python train.py --rotation_deg=5 --encoder_arch="vit" --encoder_norm_position="pre" --encoder_fused_qkv=false --encoder_qk_norm=false --encoder_inner_norm=false --init="torch_default" --optimizer="adamw" --max_steps=8900 --batch_size=128
Rows from block 9 of the encoder of a small masked image model, named by matrix and row number. Rows with one number belong to one neuron. Each number is 50 + 10 x the weight over its row's rms, rounded and kept within 0 to 99. All counts start at 0.
After each neuron's rows are labels from the 100 images, of 14976, where the neuron reaches its highest value: "responds to" is what is common among them. Only what is clearly more common there than usual is listed. The data: microscope photos of single blood and bone marrow cells.
# fc1: MLP up (encoder.blocks.9.mlp.fc1.weight, 480x160), inputs 0-53
# fc2: MLP down (encoder.blocks.9.mlp.fc2.weight, 160x480, transposed), outputs 0-53

fc1.462:54 53 47 47 54 30 80 63 44 55 55 37 42 38 52 62 42 60 55 59 46 47 36 55 36 59 60 40 61 56 56 36 44 49 45 38 63 49 34 41 48 52 64 62 47 62 38 54 60 55 50 72 42 50
fc2.462:34 45 55 46 44 49 37 46 64 31 48 44 54 49 61 46 68 50 66 36 53 46 70 40 73 49 52 51 31 54 57 65 45 48 48 56 50 50 45 56 53 55 56 39 39 48 64 34 56 45 39 51 49 52
responds to: smear: peripheral blood

fc1.234:37 48 58 60 49 48 56 53 41 56 48 47 64 58 45 53 58 45 52 49 37 43 45 49 55 73 61 40 58 59 66 60 49 46 53 46 51 51 42 62 71 55 46 43 46 36 44 51 43 63 40 52 58 53
fc2.234:61 45 51 43 43 50 44 64 40 43 55 45 45 41 49 49 59 58 37 58 46 55 68 50 31 61 51 52 41 59 58 62 27 58 32 47 43 50 53 47 47 51 33 48 39 56 62 41 38 55 54 66 53 51
responds to: cell type: segmented neutrophil

fc1.479:47 56 60 53 64 56 58 40 40 53 43 47 46 52 65 38 42 47 55 49 57 67 52 53 17 68 38 32 63 44 58 40 52 55 52 43 55 46 25 62 48 37 60 51 59 72 53 47 44 43 55 64 58 65
fc2.479:49 35 46 43 34 60 33 53 54 50 43 49 54 57 41 64 52 43 66 52 39 36 60 41 72 40 58 48 38 55 55 60 50 40 47 50 47 50 53 50 72 56 40 49 52 33 52 42 68 51 39 62 38 51
responds to: cell type: artefact

fc1.238:60 60 47 53 44 42 57 54 67 61 60 42 52 60 56 57 57 62 51 52 54 50 48 50 49 38 35 58 50 51 44 65 45 51 47 47 59 56 65 33 55 48 46 48 21 53 48 61 60 50 46 28 45 49
fc2.238:40 40 53 56 50 56 49 44 37 55 55 70 53 62 41 30 26 46 50 41 45 37 40 63 47 48 49 50 49 54 57 39 23 47 63 53 38 52 38 46 43 43 36 63 62 43 36 80 37 52 55 47 51 49
responds to: smear: peripheral blood

fc1.233:55 67 27 45 45 33 55 52 31 46 56 52 51 32 54 54 48 64 66 51 40 45 59 47 42 63 50 43 53 47 57 45 44 76 38 48 71 34 59 33 28 48 65 59 46 80 42 51 55 41 46 53 54 55
fc2.233:51 59 52 41 49 57 32 57 55 53 52 33 60 49 63 61 60 54 42 34 44 53 55 68 56 43 47 57 81 50 55 42 45 40 44 51 45 34 55 68 61 51 44 40 64 53 42 25 43 52 43 65 48 48
responds to: smear: peripheral blood

fc1.3:42 59 53 55 63 53 50 41 43 42 45 40 49 37 51 49 41 38 62 55 54 76 32 57 19 66 48 35 58 44 51 39 56 53 54 39 40 54 31 63 41 46 58 52 59 67 51 54 50 44 65 58 64 64
fc2.3:50 42 49 47 41 52 42 55 59 51 44 42 56 47 38 48 73 52 49 57 42 28 70 44 66 54 61 47 38 58 60 67 68 41 49 53 57 50 66 47 58 57 35 42 53 35 67 30 64 52 36 69 39 52
responds to: cell type: artefact

fc1.202:44 40 57 46 37 45 46 45 59 57 58 62 42 62 67 56 60 44 45 59 54 48 54 44 60 51 45 58 39 60 54 58 50 39 51 53 56 55 60 25 66 53 37 39 36 48 47 50 65 56 54 34 41 34
fc2.202:44 78 54 46 57 58 67 48 32 44 45 53 42 54 37 40 44 51 46 30 43 56 40 62 45 46 41 51 66 49 51 45 49 61 66 54 48 42 47 61 35 35 64 67 59 56 26 69 33 41 61 49 53 49
responds to: smear: peripheral blood

fc1.327:54 51 49 46 54 53 45 49 51 51 47 60 41 53 63 44 54 43 62 35 41 49 58 40 56 56 43 63 47 54 43 61 49 56 61 61 58 53 48 58 44 43 55 48 42 50 41 54 52 56 48 49 47 08
fc2.327:53 50 46 54 52 42 51 48 49 48 57 46 56 57 58 42 69 44 46 42 65 48 34 64 28 69 45 50 34 62 43 45 46 49 45 30 46 43 39 50 43 47 57 63 53 52 19 41 45 47 58 45 51 52
responds to: cell type: artefact

fc1.208:45 45 50 61 53 46 52 57 41 54 40 40 60 49 54 43 47 32 32 57 45 53 48 51 42 67 47 57 63 63 60 56 59 41 57 70 53 58 43 48 50 51 45 54 40 39 54 46 34 55 48 30 68 51
fc2.208:56 51 50 67 61 61 51 29 28 56 48 43 63 47 36 47 35 63 54 39 45 42 59 32 40 56 49 51 53 50 49 36 42 45 69 48 52 49 42 46 61 52 56 55 35 63 41 76 61 51 46 58 52 49
responds to: cell type: artefact

fc1.122:41 64 48 43 32 49 42 67 44 39 69 27 53 63 54 49 46 32 67 55 55 67 29 57 42 55 60 45 48 49 39 43 41 58 60 52 58 57 59 51 49 49 55 57 46 42 54 57 45 46 41 58 46 45
fc2.122:48 26 56 49 51 43 58 48 64 47 55 55 49 55 53 44 61 53 60 59 60 52 66 39 55 63 45 51 55 52 49 65 40 48 42 55 54 58 52 48 51 51 41 39 56 47 58 19 74 48 43 75 50 50
responds to: smear: peripheral blood

fc1.165:60 48 54 43 50 64 62 41 44 49 57 57 50 56 47 44 52 56 73 48 50 44 47 48 49 63 38 63 41 60 44 67 46 46 48 51 59 48 41 68 48 37 42 38 69 39 44 47 38 55 49 37 48 29
fc2.165:41 60 40 54 47 45 47 41 49 49 66 43 43 47 54 36 50 54 45 54 59 42 23 70 46 70 45 49 53 51 41 43 53 53 41 35 36 41 27 44 52 45 49 61 53 54 38 47 54 50 51 56 45 49
responds to: smear: peripheral blood; cell type: segmented neutrophil

fc1.92:32 57 70 39 51 41 39 50 58 61 61 48 40 47 43 49 53 42 50 34 53 33 75 51 72 60 54 40 55 38 50 38 64 50 62 47 55 58 57 63 45 60 77 54 58 48 44 53 49 35 37 66 52 48
fc2.92:57 44 60 47 51 60 55 55 50 54 50 62 30 44 33 65 35 63 60 59 63 37 51 64 55 39 46 46 66 25 39 55 52 46 47 41 40 51 65 66 61 53 67 59 63 42 49 55 48 53 38 64 53 52
responds to: cell type: segmented neutrophil

fc1.212:56 53 44 54 46 41 50 53 57 51 51 63 44 57 64 53 51 42 52 43 56 57 63 48 53 31 40 57 50 53 52 54 54 69 54 49 67 68 56 48 52 48 37 49 41 50 42 57 53 45 44 49 50 11
fc2.212:51 45 47 57 56 43 57 44 49 47 55 47 50 56 64 41 64 40 57 45 61 50 30 55 24 67 46 52 44 61 42 47 41 45 57 33 47 45 34 53 34 42 56 66 51 56 27 48 39 50 59 49 57 47
responds to: cell type: artefact

fc1.181:51 48 50 58 60 40 52 51 53 44 48 55 52 59 49 23 58 47 57 39 49 55 61 45 45 64 55 31 52 51 52 59 77 53 52 50 63 56 34 52 37 54 74 41 54 50 47 35 47 50 45 46 52 55
fc2.181:41 46 48 46 43 60 52 54 42 52 50 54 48 39 56 63 57 59 59 62 48 61 63 59 55 49 45 46 56 37 51 58 40 56 40 43 37 50 58 47 38 56 31 62 56 48 28 56 52 51 47 75 51 52
responds to: cell type: promyelocyte

fc1.262:44 57 56 39 38 55 42 45 44 44 67 35 60 40 55 51 51 44 47 46 34 46 52 58 50 52 45 52 59 32 51 50 60 60 39 35 49 51 25 52 24 32 42 43 59 53 52 53 58 59 41 51 41 57
fc2.262:49 53 50 52 54 54 37 49 57 51 43 44 63 62 46 51 66 57 20 51 53 42 62 48 57 72 56 57 40 52 50 43 68 44 47 47 39 46 68 51 59 50 58 42 55 47 36 38 62 44 53 33 49 49
responds to: smear: peripheral blood

fc1.457:31 54 54 54 39 39 34 54 52 47 58 40 47 59 60 58 54 43 48 26 66 25 55 56 57 58 54 38 48 55 54 59 52 60 52 54 59 56 57 65 51 59 52 60 56 51 43 37 81 44 42 57 45 47
fc2.457:53 59 65 48 45 57 37 50 44 73 52 59 44 43 29 41 42 56 54 61 44 31 64 68 66 49 35 41 53 36 39 44 57 52 49 43 57 49 48 46 59 54 70 57 54 41 33 33 43 56 34 57 57 51
responds to: cell type: segmented neutrophil; smear: peripheral blood

fc1.266:59 40 38 48 36 53 34 45 47 60 43 60 49 58 51 44 66 53 52 44 45 31 48 47 65 32 50 57 47 65 55 60 50 37 54 48 50 53 64 33 45 59 40 43 44 40 60 52 45 58 37 33 30 37
fc2.266:42 64 50 42 56 54 55 60 49 57 49 59 40 39 51 54 21 47 50 49 57 75 44 55 50 43 39 48 61 37 37 47 45 64 58 50 43 46 44 65 60 39 55 60 55 57 23 72 43 47 62 59 54 49
responds to: cell type: segmented neutrophil; smear: peripheral blood

fc1.48:54 42 44 41 38 58 51 53 62 45 56 43 59 55 64 57 73 51 34 50 50 48 46 43 78 48 54 59 43 61 52 57 51 48 39 62 49 64 60 31 49 58 40 40 36 42 51 71 48 45 35 48 45 40
fc2.48:53 65 51 52 52 44 63 38 33 61 52 58 51 57 35 31 42 46 22 40 46 51 46 66 26 38 36 53 67 45 54 41 40 60 57 49 48 47 45 54 31 42 54 52 55 53 35 72 35 50 66 31 55 50
responds to: smear: peripheral blood

fc1.189:50 46 56 37 45 51 40 72 42 49 24 31 55 69 45 42 41 54 66 41 48 57 52 55 45 73 51 33 52 58 35 38 47 67 35 50 45 39 42 56 53 48 45 60 77 57 58 67 48 40 61 54 45 47
fc2.189:43 51 49 45 55 57 37 31 59 37 58 52 52 42 55 60 73 57 66 59 60 50 55 47 68 65 41 49 43 53 52 50 63 46 47 38 61 66 57 40 39 57 50 51 52 59 66 16 68 57 40 57 46 50
responds to: cell type: segmented neutrophil

fc1.217:59 36 60 52 54 50 41 41 66 63 43 57 28 57 42 44 48 51 66 61 34 60 50 44 50 64 60 54 73 46 43 46 64 43 56 61 63 55 47 58 31 37 66 37 63 39 44 62 35 51 42 64 69 52
fc2.217:41 58 52 41 46 64 51 64 50 28 59 55 58 45 43 76 33 64 57 48 61 57 68 44 48 38 49 51 53 47 63 53 47 64 43 35 31 51 64 48 60 53 44 46 32 57 39 48 64 57 51 39 51 53
responds to: cell type: promyelocyte