Weights of a small masked image model.
Model: 4.31M parameters, encoder arch vit, encoder norm rmsnorm, encoder activation quick_gelu, encoder patch size [4, 4], encoder layers 14, encoder width 160, decoder width 192, decoder layers 2.
Training: adamw at rate 0.0028, batches of 128.
Rows from block 9 of the encoder of a small masked image model, named by matrix and row number. Rows with one number belong to one neuron. Each number is 128 + 32 x the weight over its row's rms, rounded and kept within 0 to 255. All counts start at 0.
After each neuron's rows are labels from the 100 images, of 14976, where the neuron reaches its highest value: "strongest on" is what is common among them. Only what is clearly more common there than usual is listed. The data: microscope photos of single blood and bone marrow cells. In brackets: how many of the 100, against the usual share in percent.
# fc1: MLP up (encoder.blocks.9.mlp.fc1.weight, 480x160), inputs 108-159
# fc2: MLP down (encoder.blocks.9.mlp.fc2.weight, 160x480, transposed), outputs 108-159

fc1.63 [122 126 149 158 126 137 125 173 104  75 113 168 129 156 108 174 183 170 120 112 219  78 133 169 101  89  95 138 117 184  97 139 177 155 214 150 163 101 163 140 152 173 111 138 103 143  61 127  94  72 151 158]
fc2.63 [116 111 120 111  94 118 130  97 161 152 205 126  87  95 133  95  99 130 134 102 130 147  94  65  96 142 118 201 131 141 152 138 127 108 119 116 116 120 127 142  75  58 143 171 149  80 157 229 153 122 129 110]
strongest on: cell type: segmented neutrophil (65 vs 20); smear: peripheral blood (55 vs 16.2)

fc1.3 [137 110  90 135  87  89 166 134 136 116 107 131 105 114 148 110  80  78 173  88 105 163 137 152 152 142 120 186 159 121 142 135  91 120  81 131  57 130 137  72 102 109 119 108 183 170 181 153 173 130  84 118]
fc2.3 [121 106 147 140 145 144  83 140  63 109 101 115 167 153 127 143 167 145 115 246 155 100 167 135 124  90 149  96 100 124  92 146 133 143 164 120 140 125 110 156 151 151 140 114  81 127 102  65 104  95 110 157]
strongest on: cell type: artefact (28 vs 9.8)

fc1.317 [150 137 148 140 111 208 176 151 145 172 184 212 166 119 157 114 118 127 158 111 110 143 125 130 152 174 146 127 110 187 101 177 153 179 113  81  92 110 102 121  98 151 138 104  78 103 119 143 175 184 121 186]
fc2.317 [ 89  85 105 103 173  97  97 140 145 152  63  30  88 116  63 143 145 144 150 134 136 113 167 151 133 107 102 100 141  65 137 104 131  94 150 173 132 168 111  89 182 120 128 168 165 119 137 150 125  64 148  77]
strongest on: cell type: promyelocyte (29 vs 6.4)

fc1.179 [101 114  61 149  95 151  85 141 133 153 150 139 169 129 159 173 147 121 108 143 105 139 130 103 119  78 137  70 172  95  86 139 111 132 139 148 113 162 108 137 144 124 140 186 155  85 110 156 121  88 161 116]
fc2.179 [139 143 161 107 132 109 146 139  66 139 135 169 135 144 177  74 135 167 147  75  84 150 102 116 115 121 136 128  88 178  99 104 110 148 119 139  92 133 179 110 130 158 117 111 147 146 154 167 135 114 108 130]
strongest on: cell type: segmented neutrophil (77 vs 20); smear: peripheral blood (70 vs 16.2)

fc1.381 [103 136 150 101 113 120 127 137 153 100 176  89  87 122 122 151 107 137 136 170 151 113  93 155 101 146 109 165 107 127 145 169 143 173 187 169 156  78 103 210  88 103 108 131 101 161  73 139  90 123 103 116]
fc2.381 [137  97 166 161 141 127  79 140 126 154  47 150  77 155 153 137 155 116 151 171  94 106 186  94 123 113 157 132  79 137 191 160  95 101 130 128 104 148 146 163 146 121 168 134 154 148 162 123 115 123 131  84]
strongest on: smear: peripheral blood (74 vs 16.2); cell type: segmented neutrophil (47 vs 20)

fc1.307 [200 179 136 121 161  36 136  78 144 151  76  70 111 144 121 115 149 132 106  73 133 126  99 120 146  71 131 149  69  96 151 130 177  90 124 176  86  58 133  99 148 101  89  64 102 101 170 103  82 139 157 130]
fc2.307 [113  65 129  84 135 149 140 207 162 145 147 117 125 122  94  87  96  76 141  86 158 127 131 154 152 135 150 128 153 165 125 128  99 161 146 122 146 134 153 145 142  50 117 178 164 123 116 140 169 151 135 157]
strongest on: smear: peripheral blood (58 vs 16.2)

fc1.241 [120 116 153 104 150 193 135 123 134 129 142 146 165 145 140 100 110 113 152 120 173 151 130 143 152 121  68 116  82 103  79 113 177 120 148 137 143 123 145 227 131 154 148  72 102 105 138 146 140 117  75 124]
fc2.241 [134 129  79 148 117  91 130 149 106 151 100 138 117 167 130 131 139 132 146  41  98 124  93 102 124 143 135 125 176 139 150 161 126 135 120 112 109 173 131  51 100  93 116 143 140 123 152 137 124 148 126 160]
strongest on: cell type: segmented neutrophil (55 vs 20)

fc1.208 [126 110 137 135 121 199 189 107 110 153 106 144  84  65 133 112  72 170  97 102 188 163 102 128 125 155 146 106  99  96  93 105 157 111  88 153 189 175 166 142 147 174  92 143 129 145 148  99 107 120 130 133]
fc2.208 [117  88  62 145 127 108 113 104 113 118 124 119 167 161 128 111 132 152  79  81  78 118 154 107 112 117 108 127 164 133 106 111 132 134 126 119 121  94  60 135 138 113 136 164 112  76 120 114 155 110 109 109]
strongest on: cell type: artefact (27 vs 9.8)

fc1.365 [ 79 176 171 147 128 183 123 107 127 107 156  86 144 118 142  52  91 102 152  96 123 112 188 155 116 106 144 126 112 160  87  92 154 151 157 105 144 104  24 143 151 162 120 104  95  70 182 175 173  78 128 167]
fc2.365 [104 132  66 155 146 105 100 159 149 179 197 135 103 174 101 131 141 118 131 139 105  97 110 123 188 137 152 141 158 150 130 181 105  99  73 162 154  99 163 116 123  88 125 142 136 173 145 138  96 109 114 115]
strongest on: cell type: segmented neutrophil (54 vs 20)

fc1.26 [117  84 127 118 103 151 135 117 156 136 113 168  84 134  76 170 160  95 119 173 184  98 144 129 105  94  87 131 180 167 107 127 117 127 177  91 183  86 141 137 129 148 112 120 130 125 111 120  87  85  61 174]
fc2.26 [133  58 128 149 200 130  84 141  44 123 120 110 144 162 108 150 171 142 115 229  98  98 180 113 152 119 140 149 110 155 114 152 136 109 115 109 112 155 114 172 160  32 113 115 108 132 123 142 120 130 123 125]
strongest on: smear: peripheral blood (67 vs 16.2); cell type: segmented neutrophil (48 vs 20)

fc1.197 [148 141 126 103 125 167 142 213 112 155 148 148 122 106 136 141 115 130 128 113 143  60  87 150 184 101 139 148 121 180 142 156  86 153 125  92 110 157  93  75 104 141  75 124 141 139 116  86 133 135 137 133]
fc2.197 [124  31 106 125 160  80  80  78 190 142 109  70 119 147 101 158 125 139 132 105  90 170 126 130 138 178  95 125 101  96 132 110 138  67 114 199 113 127 181 165 137 124 139 171 143 130 100 163 118  88 155 118]
strongest on: cell type: promyelocyte (25 vs 6.4)

fc1.455 [ 66 111 155 137 161 141  71 114 159 138 153 169 153 181  95 150 135 169 123 184 166 127 123 118 134 109 201 114 174 116  69 117  83 122 125 143 123 116 148 104  98 112 124 147 138 128 143 141 173 128 100  75]
fc2.455 [151 144 142  61  83  90 183 142 143 181 146 117  91 106 175  92  88  60 156  73 123 104  95 100 111 191 140 172 102 148 132 138 121 110 118 168  98 115 178  97 137 181 128 135 112  84 117 166 157 154 123 132]
strongest on: cell type: segmented neutrophil (55 vs 20)

fc1.19 [207  93 144 127 138 106 152 143 121 103 131 165 146 171 124 170  88 143  99 126 164 126 138  91 122 126  90 165 117  92 143 149 131  92  82 175 124 141 120 111 136  49 178  74 161 175 100 114 122 180 178 134]
fc2.19 [ 94 158 125 113 116  63 103 131 185 139 144 106 105  69  81 116  74 100 132 118 155 170 114 142 117 142 129 128  82 152 144  69 113 114 135 125 128 127 134 158 138 140  65 181 121 121 180 130  97 111 106 135]
strongest on: cell type: promyelocyte (38 vs 6.4)

fc1.405 [173 161 136  83 154 155  86 181 192 128 107 151 129 147  97 114  94 122 141 154 180 110 143 131 125 114  98 160 171  16 126 104 149 127 143 208 100  93 148 140 104 175 125 118  91 130 146 141 178 126 117  97]
fc2.405 [145  57 104  37 105 143 157 131 117 105 107 145  68 141 112 188  98 128 148  99  81  65 153  90 127 155 174 137 205 151 150 163 152 140  95 139 114 114 219 135 126 157 147 143 145 126  80 128 113 171 168 118]
strongest on: cell type: segmented neutrophil (55 vs 20)

fc1.171 [183 178 127 133 149  90 126  94 138 172  99 127 166 107 186 124  92 107 119 108 103 120 180  99 104  97 132 125 194 123 149 165 108 129 120 135 110 161 118  65 154 133 100 107 136 132 183 136 212 190  67  71]
fc2.171 [120  62 139 113 138 133 142 168 125  96  86  79 123 108  92 151 157 121 135 245 172 115 139 159 148 116 136  90  86 109  79 146 149 141 155 116 138 140 105 163 122 181 114 104 124 118  67  93  91 110 111 158]
strongest on: smear: peripheral blood (100 vs 16.2)

fc1.457 [142 138 125 171 190 102 173 154 141 111 128 158 147 120 158 117 106  68 135 100 199 102  96 107 112 101 136  46  88 126 106 147  90 117 160 105 148 139 171 146 166 175 128 116 127 138 162  73 127 139  88  87]
fc2.457 [104 136 152 120  51 178 127 174 128 127 128 120  96 133 116  88 123  99 129 119 157  78 106 164 119  89 187  98 121 122 157 171 132 133 191  91 143 105 236 192 128 163 126 145 116 130  99 148 102 104 105 111]
strongest on: cell type: segmented neutrophil (100 vs 20); smear: peripheral blood (92 vs 16.2)

fc1.470 [153 148 124 128 152 164 123 122  62 109 176 150 138  81 117 153 123 133 115 117 160  28  96  94 132  78 157 114 177 122 168  78 101 122 108 109  73 123  74 115  72 168 113  86 128 157  99 122 130 152  66 123]
fc2.470 [127 103 117  98 121 132  52 147 105  97  79 135 101 116 146 161 118 134  78 181  91 173 115 110 126 113 174 228 145 202 103 122 139 152 125 116 122  70 117 131 117 130 196 193 161 138 165 130  91 135 107 146]
strongest on: cell type: promyelocyte (38 vs 6.4)

fc1.263 [214  98 131 117 111 154 156 151  92 121 130 126 169 105 138 102 151 186 158 113 187 144 166 154 136 129  94 105 127 118  78 122 175 139 107 158 145 129 194 124 180 118 107 100 118 131 116  91 192 116 133  74]
fc2.263 [ 97 161 134  91  81 118 162 107 224 130  85 122 154 165 150 106  70 100 183 101 112 111 133 132 129 122 133 140  93 143 119 144 116 105 128 149 104 154 126 168  66  91 130 116 142 158 152 104 139 107 102 139]
strongest on: cell type: promyelocyte (32 vs 6.4)

fc1.479 [134  86 127 115 101  72 157 165 131 135 142 131 126 122 129 104 129 118 179  91  83 130 123  84 134 165 131 162 153 103 140  88  86 120  88 143  87 145 139  90  91  89  92 105 166 124 159 133 155 124 120 143]
fc2.479 [146 133 116 134  92 167 129 125 111  89 139 111 159 132 124 118 153 119 113 181 125 105 122 177 121 104 142  80 153 131  96 144 143 145 144 135 165  98 119 122 138 212 128 128  71 111  96  82 110  90 106 154]
strongest on: cell type: artefact (25 vs 9.8)